Rows from block 4 of a small image classifier, named by matrix and row number. Rows with one number belong to one neuron. Each number is 128 + 24 x the weight over its row's rms, rounded and kept within 0 to 255. All counts start at 0. Numbers have three digits each.
Before each neuron's rows are labels from the 100 images, of 14976, where the neuron reaches its highest value: "colour at peak" is the nearest of a few named colours to the mean colour under the peak; "strongest on" is what is common among them. Only what is clearly more common there than usual is listed. The data: Sentinel-2 satellite tiles (TerraMesh). In brackets: how many of the 100.
# fc1: MLP up (model.blocks.4.mlp.fc1.weight, 512x128), inputs 0-127
# fc2: MLP down (model.blocks.4.mlp.fc2.weight, 128x512, transposed), outputs 0-127

colour at peak: grey (75)
strongest on: snow or ice (44)
fc1.43:106125132072169125125082123111090132140099143154105107132127119131056131080085159142117108120112139113150151151126140129157131144105148124100156123129114076112103087112129174149144119089133126142082139138125127111105126131141134122140109158150098098152132143144139134102127131096112134123122133118124109103137130145150124086065170167098119127132115160189154157113172116113152107159154
fc2.43:117157092168130117157111132130135113157151126148106138122107131112159155095133140101169118185131112192067098105131117130093108165143120110106111152103123112123141119118106130136143106100166147143135126109157139085123084183149087114109136099178137124081138130095103181158170120120119122130110141090174114149109120130123152122112141141119139143115137112119115108135078119104117104115108

colour at peak: pink (29)
strongest on: bare ground (53); snow or ice (48); main land cover: snow or ice (44); main land cover: water (33)
fc1.313:147107133117117114114111108140094118183135139146120130139144101103119054112080145113152177169136088091095137113140147163131122116121143115117145137124103120141096119151152144163152134110142062139126150138145144137096139130111060121106113121143102132180143149149097147140089153152157104115142123136112090138130084170135116128124147091109111157163140144137116123134129145103164108169121
fc2.313:092184134139122120161150143124131156143178133133120083119099146137109150110170130136129107150105113115054159168152156120100079151119110116131108152099109138107084126124109147127119095108153104158114184173123135121126126133190081147135124123136121149103123143116113116128147136118114138088161161134144114124128128133129156155095157122151110118112150102129118148096138096087161168105139

colour at peak: pink (32)
strongest on: crops (66); main land cover: crops (42)
fc1.144:127101150121107098111147137099098113097110085106105135168117106129125114126154064124112135088086118136156119146116115087124117160145129132081118121082141116165123137136173143067126147091132136131117125088118129106097141151153127087095118124135111156167124131118083132155087105166139141141089119137126146148157141195099140140115154151116090107145130149138127138174130124133164131155128
fc2.144:099105099134129142131133110150141132154127137141119092100124137133077153148145117105121157159125118182139101123115153103154149109115162103135152107176121058128131099128101111140157124089158142098180171124109132185156158123145143161129139108110114126147134153091121127129127146120126079130091095127144108108070099124122099119128087102132135128137152111129192135117161131138146102147113

colour at peak: black (64)
strongest on: trees (89); crops (76); main land cover: crops (46)
fc1.61:138065142099135130137139166146113145134126162138137165089099081127105090105082110101121156095131122155108143114173172109150135105112151137112134148129107162125083111153112127129118126123083124101118117130127124129111094134117117116114120139097092159153118118169096092124105139075160105163117082168119110163156130142110121122096157148124152103139119176155096157108140132150141118138165
fc2.61:116196148136120124121140126164122170139114094134113113129122188124093130139129120109160119127119139091177123142154108141103151152115105124137145151177126116157151129150157108128130124132141104181134154146113136106140114118103067186155117135095115117132091164096129110140105130135115130173096139096170117141105152126135163129147167113095061131127116101109144137164121138119151099109119

colour at peak: orange (58)
strongest on: bare ground (62); main land cover: rangeland (45); main land cover: bare ground (34)
fc1.393:142109137136153111125105102149101122130106143117130159128078089095116148129082119094146168127112150141126150140132140119143132144118145120129147181145074132148122111145125115178149141113120092125125136091147128160111150133116123121113105119146055140143105134147086163137127142145159087118170101116103072109140120173126098126126121085100121134191127187130093138113136121121138100166132
fc2.393:131156126135151131130147068127122142168119104180134110149134141132125136151092124137136091128109107125144117179114127134080110141124136107148106143178119097175124106143119143139120137144083124111101129178140131118143162074081141140134137118132146161142143109150133105110071128126105129138097155144099106061124118096127109088124165155118110144141209114138123132126125125112128119112088

colour at peak: brown (62)
strongest on: main land cover: trees (49); clouds (42)
fc1.380:107114154117180116154132134110135160146109101139078116154112106109092151099127099156136107127078141103157159169118135120141112152122141156139097113113132127103122097153140192123137139157120121093126120145143132087131164138145111115167115185130130175145116125140156152106172144099107144104127126125113134115143147110142162181091132105107127097126114103147144147084171109094148164124163
fc2.380:120119111134050178139141132134128132107111152161111104131141134116096081110146116107147071162142126190140104109150086108135143131105127134126134133119078146149181121145145135097146140124161137077135089082125112146122148124133109150127126114081134142174119135129121149103098137115133098116131124085104134176115147137148081109115193126130108134125112136153162124148141120136142136122109

colour at peak: green (29)
strongest on: water (82); flooded vegetation (39); main land cover: water (33)
fc1.172:127110191131138130105138129114126151126158136120119151149095098116101101103145108122112133085115120114124136121132123110121157144137152178117148108144147104160129114141101173152134139134078136142054174103172155116130118140119106136155115183147134166181146134133114122141100170098109107106088099106128118123145129124089124179101133095109090109117138160119098119156153121144135170125146
fc2.172:129174103146109095148133079105136125075121170139128130128167118136108084159106141052122142108129126045143093142121121122111134087140106099128131126142130157106105128098129113118124127148135135145141131144132116123143126121142177174136115139124134107049162133126120117148152100119123144137130122166148152161124133128146148102145142167134070160123100139136111129118086130122156101130139

colour at peak: brown (91)
strongest on: built area (70); crops (66)
fc1.183:133124123112156071139121169111125157156102113157132151134151119076115118120122170126190133135122125118150139129181139136119111120065129123104122140110114124155121123138195140170123113147059106127067156141120163095110119120111139107120121122130117081150125115156112091144136151066136103150110111161138109132138126131128152159118098101137100124121148116130112098147130167108137156135111
fc2.183:137066122148134089115095146116124110116089173120124101142067142142094127089149130166149147173112115122105184149136082121123108123180122113145149159119100147078120116119129130132123148151128135110131119111157130104123097136142096051135147124125122140130125105123122136113153145153136119145103110161139163151117111144127082163128150159119155134149082130137080130120083119134104120103133

colour at peak: green (27)
strongest on: water (90); bare ground (50); main land cover: water (38); flooded vegetation (29)
fc1.97:140114155106136104123150137121108130173084112108145149152109114101093123105143084148144163118131104129152193101157131125136140123110173146101148127128112133157111113132119181128174134107116062135094157117136117109103130157148149066130132156153096148155122151152109123151083153131144069122114091106121092102141132145125128111098121127117135089142157122155126142153176120136135141158134
fc2.97:108063117105096138121137138130125109095148161153126119115114075147165156142138126127151128112104131131109131089116126111164137128174122137103083090143105163138116127144151112141134142108066134127176096089125082162122113125111171149110129111142114118131126114135115185114128144114150159138108120153129146151109151144129139137135110094132193114118094120146114141164192152175105136120120

colour at peak: orange (25)
strongest on: bare ground (56)
fc1.410:144105149124132132121114107125108115138119120099169168139093102092117136131104085100114160089127135159130142141128134111142118128109145136105168160142095122147113122134134119170155132083153063119129130097149121142088135141132096107115082127115065151138111142138084147134084151142154070114158105129099080128135130170107144108123114118112125129174154173132086126124139123122157087153140
fc2.410:135108134126176131108106075119098154145097123170121137126164128129113096150112123123145076103113128103140116138095107137101108133147143145145094135143136104185112087147124132129150139167049126096066122153153158115156168092094157129137135136141136136149142104125143081110091116115107149166121135158122138119139113111139134105149143155122074116144180121114117130136132146129133110118085

colour at peak: brown (85)
strongest on: trees (92); crops (65)
fc1.273:101124166105082129094116101140135151133133130102171183115104113132109095115126115108144137093140122133114149095144137144120112120123158185125156123122137080161132134137110139149142118122126114138124159153156130104119110153159078108154108184108124130101143128142113125170101156068112107110142040137149106122146141122099134113108165124107111147124133156142091157169160133163139145130126
fc2.273:114108160094122130146108180133151125123098166112109147112142142140073075111138135115126136110106146093113152139151116096179144095165141174130096113124163166111069123126080149163120140160086101104117110148171139120121127135150094098142083133107141115112136119160107175137129136120097137117126124159116166129151128127120107090168126143117133115145103133125145113119168086145160114129113

colour at peak: pink (46)
strongest on: snow or ice (69); main land cover: snow or ice (60)
fc1.507:102121170094122136112148115129077128169079078135126128136141149111084169092133131108125106122086103139124135130129109096138132155164157135082156126103144109135125096170137158099123137117087093100077121110142167126130112144164156113120118152105115125181146152160132106136134132150119134170140127116133107128131129170129095140098115104083136102120147152172148148115152092161142113166134
fc2.507:140139123111150155123168126117126124106090134129132125123143115127145162116137106135142162125116134097117101152108120114139093114123077135126069121130133143080097135096097099107123095179097137191159138194117123101120143114160091120130133125125146120101188131133110093112170119131126166104131134132115142150173141117123110150114111155119077139115079140114112119112104119100184119116166

colour at peak: black (83)
strongest on: water (66); flooded vegetation (27)
fc1.35:157091119109214082106141107108130182151107110129150132123096113082111120108122111133121156133093159161161145134140142155137109094103139127107138144123082120143137093159108130132152143112113174131130166104119121119110104134100162130139129128126109123110135159137116116150131149093135089136131079114142098103130105122122126171102135084130080084123087126125106099158137149161113123125173
fc2.35:140127101085101138094140120115112165091135121079151147164162138111159067157115132101114171063165139148154133108140180138132156116121126142119142097153142137195155107132125103142132132115133116189116157126107098146125159125098127164139091151087137137154152157122148133131078115100139128132133152112144157101140122136102139099117115107130097111128155119122149150123150157130159111122127

colour at peak: white (35)
strongest on: main land cover: water (41)
fc1.396:084093134089109124132142116137082109096108159123180095114121124111086121077151152088155117123092103105120122116101119116161120105126140145108148140114136098113115108148094170133119158101124148088096108115093148132109117163159166116126125150121125117125156128123139115153164137142113138120101115153163130142131122163133113125085123163077140131152139124186162123140151106148170121159188
fc2.396:147145130165119134103145130102100151120147068140144145117116121138106125131093125112135116161115149150159135129114102143125106182132166141162153120131144112093131084082132129163125130134153131138133152171151120120144080057182150165151121150138151138095144118167112131129115100129130128149121131038117104123130136140128122074132084102107114165122146137122151141125146159120102124100121

colour at peak: green (34)
strongest on: water (86); main land cover: water (77)
fc1.316:105137172104092140112155113132092113126128139113107120134120098124071075078125081153103115104125116132119137111090124127153147131146166152099152131110141120136121104142126190119116124112119137098083126091123159114121147155131103138149090178159127167181137146133126142137115178142108132081107107116129137149134131149118101148077168134107105131147151139157148092136169130134133139149162
fc2.316:132135093128120078150171127116125141109157111099114123149176137125161067150132125093110119083136121103115067144114116144083136082133098143113138149113187133172146130134112098138148157161143138140138137165126109106144149129129182127127139134105121148120183118089128102156123113147120132124127121148191147126113111138104166120135133137125121154121185151110164125123101145129169106136128

colour at peak: brown (67)
strongest on: crops (84); built area (75); water (69); main land cover: crops (54)
fc1.179:158085160139166118114148144141113118131120139111102165180095136105107126094147106159100161111081083126127151113140138140136150154125155137134133106125118160134118081137161209113135131122092146147095161092151140094111121155106140101106119129111113121162107146149090133154115123141164133115090109109116126138157118135087129177103167102122129096146093119120091142131127135133176150141136
fc2.179:142101130151139154119108116124111134100101164143113167166110092133121122133115117110168121094119116091148117104139120136143156114118125124131147124141187203131106140102133120114108148140113126127127109120108156100137157143128128133099110115094141122134166174133151132107153139109131124135144118212131137180176161172106131135121148170149113131101099144137070125161085153132157139106156

colour at peak: grey (65)
strongest on: water (76)
fc1.475:127116168100126121115156121154103163191121126102131175117104125131089140079140126163146155109106107138114184115157125140143146146083170149107138136100122123138104110132139170123116106103147134111088137123131151105112115155131127102110125138141102129122094144154089131150116177104146075125116086139124086133146119145080113112085175112107104094147145128134083150093148130120131146153140
fc2.475:108098121087083142123107129128162162129167148095129125114151118100097142120132118142111134158115156128104149093113153130193142156171145146142114139138081141157070084168126122163180136081123120101146130116091135165133120148136100097115131131149128130125109132140130164122179156135146080118110130175135107131128130139096158097141117095128160103143128118137152129135150164161114161125151

colour at peak: brown (71)
strongest on: snow or ice (98); main land cover: snow or ice (77); bare ground (54)
fc1.157:144119140073133126117116144163103143133135127149115140093096094090095181104074090108109127123116139149101177157157113148133126136072154144129129157132079115129080147136146122128116134079096101098098126133134143135099138134101124105133093147117085148127120196161120134111149131112147092126121137172108110148136083150125136118106131124120136104154140151168105121120161112109156130160134
fc2.157:097139082139097123152149134138126113142126115131125132155132172122150137141161152041109148155121100073169095105135192119124109105149101134106138142122132106192102131127128132095130118153158127140151136154082121135121122111126108086138127141182138106107128114127110169104161138150100124119137111187159131136111124127129152157121185117136148115140170124112119119104106134144136131118099

colour at peak: brown (70)
strongest on: crops (74); built area (66); main land cover: crops (60); main land cover: water (29)
fc1.324:133133153117112110126142091131107173114087102079138198154114131116119098120116136135148167090133162149153135090095105132121117160124141155101149140124120140181137141175194134140131169115144122114125107087136140121083119150125141096110122128121106084163135154138071135167104121142156125125138102112129133165129131166090139118108124089109120147145112149129086108124136148155111107153124
fc2.324:124125159088114179127124162127139156107120132134127059061145139129083144093134111132135105090135087105110161122129126136188121152120169133130082132078133136095097114134141124128135105117113128070098115130085148147124141127169155142122128103114128140143112137128144130155147127148109140109137131177128127199141115128139128151116100141141157140132098161131160120121135109126184138139151

colour at peak: grey (71)
strongest on: clouds (53); main land cover: clouds (30)
fc1.417:102151193126133140125102121100106139133138127129108113110146138120086138081090152117151090106095143113121146158102127122141114130114162152117156123109153077127133096126098204112119146141107104078111129161154128105135156150140145115157128190090133091128096146136140147124150122140101185111121123139127133107126134147128152130091130116089128120128115139156147164126170093118116117143189
fc2.417:139120055192124126128145146148135114098118119157136175097102130139137105133130167127169140142144106171139099134110128140095122149133122127106165126133121140189141132108144109127117113121120125148135094135144137151135159150064088155130119109150131117135156148150138136124093129136118126135133135055137155175108147149132085073151112155121116110134130134137135116163143186136126119147079

colour at peak: orange (32)
strongest on: main land cover: rangeland (60)
fc1.404:123090115092129138133178159161120125141119137111135147109132062115124123116089111110123137095124126114146116110105134135173166093154134144139150157095122156116114095164159118114134158127105134078113141133105147124108128133143119099094125126104098111161154111131101153117142128090158111120109059187142125153174142152105130125099131147125142145127131111174132133142135109176162157123186
fc2.404:124190153140137129205109150132131113141146099123136154119120116158147143107138107175130136129129122161105138168119138094110132118111090129118116125099125171088129113128136127138132054144128147175123141135140080118108099145150123134130109131116145126116135128127111142131138129123135146132115209078136142079124129130126134139132134151117148122122116135145094120122120122016126134135133

colour at peak: white (88)
strongest on: clouds (92)
fc1.91:108085160106157125127144158085090111122106133093180129125076099128100130083163100150177131108084099111132129128133139100108110137093131132099094145120131091123107136174186165150124149133112167118096130127139131103112078149151141135113136137120116153182132100117127095155126155142118085122100080176123130124123134158113116157108140129106132098120136131143131104130139109142139141152102
fc2.91:128127115125090092107120165144155138176110093131164121138126093141144127098123144110132124146117130126148136147147162133145134143161154129179210107130135119167114117113130116105138168120119145154078145139121168122110136113167107070148148099125119144154088115158113135087153137120096107177105108123116110085142124116115142169148174116112132101138195123115131147133115112141142119104147

colour at peak: green (25)
strongest on: water (88); main land cover: water (63); flooded vegetation (27)
fc1.148:122102175080107125095117130137081129138104152100130141123127114123076111063113123126121120089134136107137135089117126124142133110124177169098175131128138130148123114156137141116145162137137087115111113101131134124117109152120100108128094179085106112199103123156120126132100149105123132109131071150115134151142128165094111125068155122083109134131133143158135122150159138149141150157142
fc2.148:143154167107143152139134166135118124085115096193119135101098116120149181144143128150132121111122119114169115143114147128104142087093074130106092099165147135110128136132107144150141096179113132163109133170160127132145099076126109201137127126159119129174076122144120160127104161147121140145098163126110138109104132151117097144127134092130127116139131111121097165111129122119128104150119

colour at peak: pink (30)
strongest on: main land cover: snow or ice (33)
fc1.355:093130180127131095121153143124132096130075106131101147122170193100121071120159118158122098106133116112179122147138135124112138134133133161124134075055160159122158158118149141132130139119155119135096144132147152115148105167164121072145118160146139140162123113120121096131083130114107145139099100152129150099151147135113161116133117118118095128121128129129135116160135139150130188132121
fc2.355:120104096098159107151094099129129095144129106119126137188123122123144103131157122151111132137121120109119175153130089101108130126103126150126123121114116062166153132118148127138115124153074126114142143095122107092130146145095129104123128120129128145146222093145139129125109129111131139139156118140094098115123127156121127174140162147117022122109130130144146138107152143114155134136141

colour at peak: black (70)
strongest on: water (68); clouds (43); main land cover: water (29)
fc1.327:119127119122174068108151115109122161127079106124145126142138148086097112109109119081124149135090120139148189112135160138157121116143166136125163100121070141138139097143130133109148153109114149128111129105125175122122151148131153113138105127108099122139154162158127120158130123112150123133081066123136115109144103120134178149079125134094070118139093122141116147130145153164139121131173
fc2.327:118160127074117115102089090127153177093098150126134147173172141121125101140133109124103127059121139131168092134151128161120135098131148144100129153144137110159189138135119123168135135107145127148126125105135153113130150165112163158148131123100103132135136138144150151173058128136172115111127130097133108138124109142150143127124124123107062119132136125159116153147134173131161149132161

colour at peak: brown (62)
strongest on: trees (91); clouds (55); main land cover: trees (42)
fc1.18:142096138130173115139145140145133195161122105091134176111120092134120102118116147164179187141146139134117152145098138170144147129105151136143119132120074168144108143120158108128182117121167121147135131132149119158129127143115068107133136129160100108112117173144111173117132126103164096095128134153116117091146127119134122082122127132123085159119094135133096115106141170105112128134116
fc2.18:143122067125078190101111120154116161128167146130131155116122139124143160104149132174111158120110124165109123086140120105144145096083168125115170119100146122135152142156127137147126153133135106148113148103131134137111130156109132176140145132107124121181134135139122108129136140088123117122141095056136104197125120128135103116131119111112132161167187125128119107126112111132178123154116

colour at peak: black (45)
strongest on: water (85); main land cover: water (63)
fc1.505:103130170110110122086139083136120114141079142098153166182091105086119134108172077123147150104105158149133151146142125110128114154127154173103178146125127090143137113146113154125100132106141096130111128128139129109108132151166135106120109147111115179126139156146084120132136138132134130112123064101112106133148139137094103155105120121110105112162147154136101160170153089162140130145141
fc2.505:107104158106129148162136167131147139103176160102131107079111132136102126139106152145157117133139142129068115149102128122141112119131120134148099133096141149118081140139122116129114124108123115065132087133143131184120138156131125114120152158146110123100061124124116120144113116162104149113139157148179135155130117119101107088140110112155205140121104126127164121096197133141114120110134

colour at peak: brown (66)
strongest on: clouds (98); trees (94); main land cover: trees (65)
fc1.306:151093141094180095123138145145128158163119129098148133096102115130105110121114146134193149150139122145086165120142103149119147149135147132094122113136104111121089129168126155121149135121068113107078160153146127091090108163142138104140140146118111120156140143123120188179154124106128126078127127112163127102141123123132153148102128086147137140132099130154119181105150131137130173156142
fc2.306:126132156112159132115069155096108167118113071106159118108133120119128093161139127157139143083150119111125130124125133117161131162124104130130080161154124172122158173146137108125128138138102125130152109127107117104121112151084066131086165144143104134186094145129134139135132112133148121119157177109106126118164094119131179129123064112139085108148131116119138157130111128109105144140145

colour at peak: white (49); pink (37)
strongest on: snow or ice (91); main land cover: snow or ice (84)
fc1.108:108132162071102147101137100143084115169122120123101123120130129104087117091126087095121122121097122148123145149151120095134142165142157134099153128107126121156122119150143169100121135071099085113091129119114169128115103172155123103118108145119108169170153168140120106144132135131126106131142133116119101118142111164128126135094120087077135124170145154173141137155154092132139147173158
fc2.108:142114130102113145110154100089119112135085130102123156122139123117166186120134078133145210137111164120115086141128138073117095128144090126109098123155143119120105140105125120124107107145084141174157142150133135116105113123159137097112138123157139125097196141136140092124166139092148120137137115130112131114174154129143145128111099133123127137119117136142083124170103114136181102122152

colour at peak: brown (63)
strongest on: trees (93); water (76); main land cover: water (46); main land cover: trees (41)
fc1.491:108120144090136128138138138126125153132123157106108150116090066123108131105103083130099118095124140123145131129114135139124145102144140172128130110099124092135126126138169143180133119131102122119104150123118178091104151140129089109135095155090119152177167117127135161135120169060118078066124090158129139153159140134104143144090125138105102129140153149150125110127152140115148179130153
fc2.491:144172152126162102116139181139133156148205138122190100139111149127115122129096121101114084131112101149105144139107193126116065160180147108153129129151131118115162131133134126154139164142135122158112154159130098126134115149132099109130142099131111123119106132138130082129119090137094163153115163132120137117088155135127153139117100121116113121145134104111149104115109163132068139123133

colour at peak: green (37)
strongest on: water (82); main land cover: water (53); flooded vegetation (31)
fc1.221:109092172097093128111133145141117104156129109086146163124088112152094125096149106145106125088149165119119143100152113109127161106134168180114161136133128124131130116150124134133158151132128085092103116118135118122112106148135092110134113169124106146175106114159111128143106139083133074133154065149106140157164129139097121100079167136087112117136134137151099134137157115156152153138147
fc2.221:137174163134140148132115135120115103094054130128108123139093125111104157140109138146150138165138151130161125165139158112092143123147068094119130123182126133081107117115096146153132086151131140155144125183179111136122087083153116190157151097157136125136109131136123132123123139133129139132136158100114120088093132129151084128138148121137130109156103142115108152117119097125105106166139

colour at peak: white (61)
strongest on: clouds (92); main land cover: trees (41); main land cover: water (27)
fc1.143:098117181097132139109143135127089144126113123089124134133111134101064076066142135130156133113159087099127157111118129124146167149114186149107131122133133116149134123147152190148141137118105068110092092111143133123120124165156134112159121170114114132139129165128124120154121128151119113106108123118142141126134123155131118103080133145091130132136135129169136130139171144107173131184155
fc2.143:146107113103120155122162143099152142160145115126140136127092139137112115121141123134128189079119131164129163110125105102132121158148191143093171099152117099157152122130149124134121188096107142098100130061147130116106115142098150122147120114124125125153123127145145159141125154125136097161112101118066104138110117134121128136140168113116178087134114097087132103146167116162139128102094

colour at peak: pink (26)
strongest on: snow or ice (55); main land cover: snow or ice (47)
fc1.269:148103111119152135109144090147103129155117117129117115093159127107129129121138114104109159158137121121137134143128135146174126111116140121123139126120069139147090111128117108105125133078129111141150138137127153165116115131110138139100097106141079131118149155133107145124166133148183105103116093132140046152135043168147149141123116105135119131158136149145124108153126131132147120145222
fc2.269:134167178132173160146121167126148120083105138107124199101098103122112158139125133103118095084123145147162079103124109120107141132119103149088064120158138138111139123116138142099136087137114127107126115122154119123163109149102155170118138142084127112098162116117139127156097125129116184115135135150140136131118119124114127074132201168140122124126082127135133120122136137130119127111120

colour at peak: black (53)
strongest on: built area (65); clouds (57)
fc1.0:087132141115080058134142119106116110165110095155150118119122118117103133104138167159189132155107140116076182117124160113157118170135152113120188149116106132127136131141116152105157133121091142137100147075133125140129154128149117083133138135150113089150130166172115117123161103147134141133096138120130111094135105137147123148118127098102124128135123147161162173153149147135155107148149
fc2.0:107137121105186131137113131115152111137156118112130131130139157137097207104130173123091073137122127172140084129122128095116146094145133101148173140159097117118121115146112091119148137168131152130108137167108129102130063141149132206134109112089100094112087114126136126113149137141112158125124103101120122137103132153143114134132148119110154146111109134176107130124126116147123171113126

colour at peak: green (34)
strongest on: trees (94); main land cover: trees (43)
fc1.24:128113181119127104112148105110106150123133149099090166158095102087112158103136107143134131078103110098145132131103136120121120170122149165102150111137141105171125131130157155105127152112088101122066141099151150118109124155120117118127128152137118141178124153128107150160100164106119125073112128119106126135155120152077139154108154145088082124139140153120098095155139147121188133141115
fc2.24:112136137151097126101126057139131087081155134104128137133061126118091102163134149061141168104123140100144132083095152135130127113156153135103145132153134099095137131125123118136154127133154123127178120102130157143155148166107145161128129107114112112062121121128131098161138129141117129124116081129145115184113143121146139118109112136100099123114088138136128148149136156165083133127143

colour at peak: white (85)
strongest on: clouds (87); main land cover: trees (53)
fc1.125:096133139091135136127141145129092126112066131091172110094097139113088127090143136108159120118128088108148132099093146143156130116134146147093136125126141079131105124184115156133128131114145146069110100095117169132116117163107146105149113162135124132162123155123137087148175108158113128111129091168163133123136113165131125117091118157102137094148107138165151106122155142150150148151166
fc2.125:141151154155114111064131156124113135180176084135133150144121094128128126104116122114098131157111126179172144142123137140131111160116190148140192107108118116137161112105113130154123176123145117158102111138126118120125104119142124115134118119093143129112149115150115114104090087116113079152121091069106113097131137156099160113168138112095120145126175105130139136153153130132157107126149

colour at peak: grey (58)
strongest on: clouds (77); main land cover: clouds (44)
fc1.90:083113122099136125110127145155088148155124148119129120113177157119102121074170187134173135134116106116128144086124177114164108112094156159136102097111099131127113135162131142114134131112094116145104131143091148147113133163161149126119133124099098075118139122127108136151172137086145147088092105123138110161157096153125141109106134099106102155145115121158159104135159148146152127159156
fc2.90:163155128131111163116112120123115125177139093167131123115156109109164129153099149118110177156155123111170091168121119148112137095113128074131152116144128112095071106132109085146115113113155105136119101194141129158139166121159083109130105108164096138131136161140149085102103137171133092155130136122150135137127119147114137093088092155114125119125156149124097141118131108117122152127096

colour at peak: black (41)
strongest on: water (74); main land cover: water (56)
fc1.261:106162137081156107112132119132090157157115139108117119148124129121076129059133125095106122115119119093118154150132184130163098144113155153113140124119102116128112106116112183105128117100150128161102100131118119129106118155147147129128104155137095123093167154144126111149138169109128114124071137109120096114139102155128149120078167168088110109138126138171145131118170140113156108152170
fc2.261:116113081141114127107137176117120142148169146116132123104059129099135175130167108095118136192141115172127117103150166116114129129121108110142140155103121149114101129107103127149136122116185144104147117173117147135146096142131102139132118149090124144075114118144101153105159105110109088150130130139147129168096126131140077085121157132129202130100139104120140111139136134145114106124123

colour at peak: grey (75)
strongest on: built area (76); crops (73); main land cover: built area (35)
fc1.225:126128127108175108122117134151112161137061168125152127114130127112094107101102162168161138132125127144129194127150142176147146140081162134124158121108080125134123101143126140114109131132110125124070150116132174135110120147102162107120120138132094102152114160144118127142142132059141133102077110122148120119130088136129134149102165095125129105147079107152116129092151151126128141152160
fc2.225:121148101188113119113128108145132108140172114137134152123168101145151134084116143124132118216124146118114129125131082150114111154168117100155133110112110103113138132126122133121114131131135152144097164149161141130127121166144113162153082149204117117106144148130117172106124152088121153103128121092153130154065116120131128073129144101148134143120125120137091132125133099129097090137119

colour at peak: green (28)
strongest on: crops (92); built area (87); main land cover: crops (69); water (68)
fc1.247:113111182113133107083129128123118108125070107140073161104152145104104113106114134148157096087146108121188127119124159148106123153125143154123151109099157138130128153109156146113134143118151118141104133150148175111139124144117092096141129169131125107152122123141128121103090118103106169123093074161115135147152142143096176105118117128119076148118094102134127115176144160141142166137104
fc2.247:155132105081110140135126102140122125138109135133132138178148146116110078115137120143109148124123099109112219131138090122170135165118144152133096116141117100164147123125145127141125120146094109097138113095131160092129122122085106149126111127124116126136168124179159100145103138108109111107139134118094100160136143172127125144156124105120021134112126124122147138090152138115142154128135

colour at peak: pink (59)
strongest on: snow or ice (85); main land cover: snow or ice (84)
fc1.303:098107131114125125098149139175109168135066143136116125140116102084116081098155113168108157144154144125138143128130140117161105110151137144102160137065117113113113122136142111149171117132113139157087141145125145160112099136174124104118111127128112181166155167153118120119097160122146128122075069138128130158154114143132069118117151141113111158157131133161140112121151128151160130148119
fc2.303:117117115080182164084152152135115145134145158125118137117081137117116122085140098156128140131130150215142164149108135122165101132133196132111149094139141080126146131136152133129119155126141110136115118112132123154134099127109067149131121122155110134121104141159096171130112139111116102128151118090138104085110126147148084152116131073112114156119129155142109146130159111139095127134146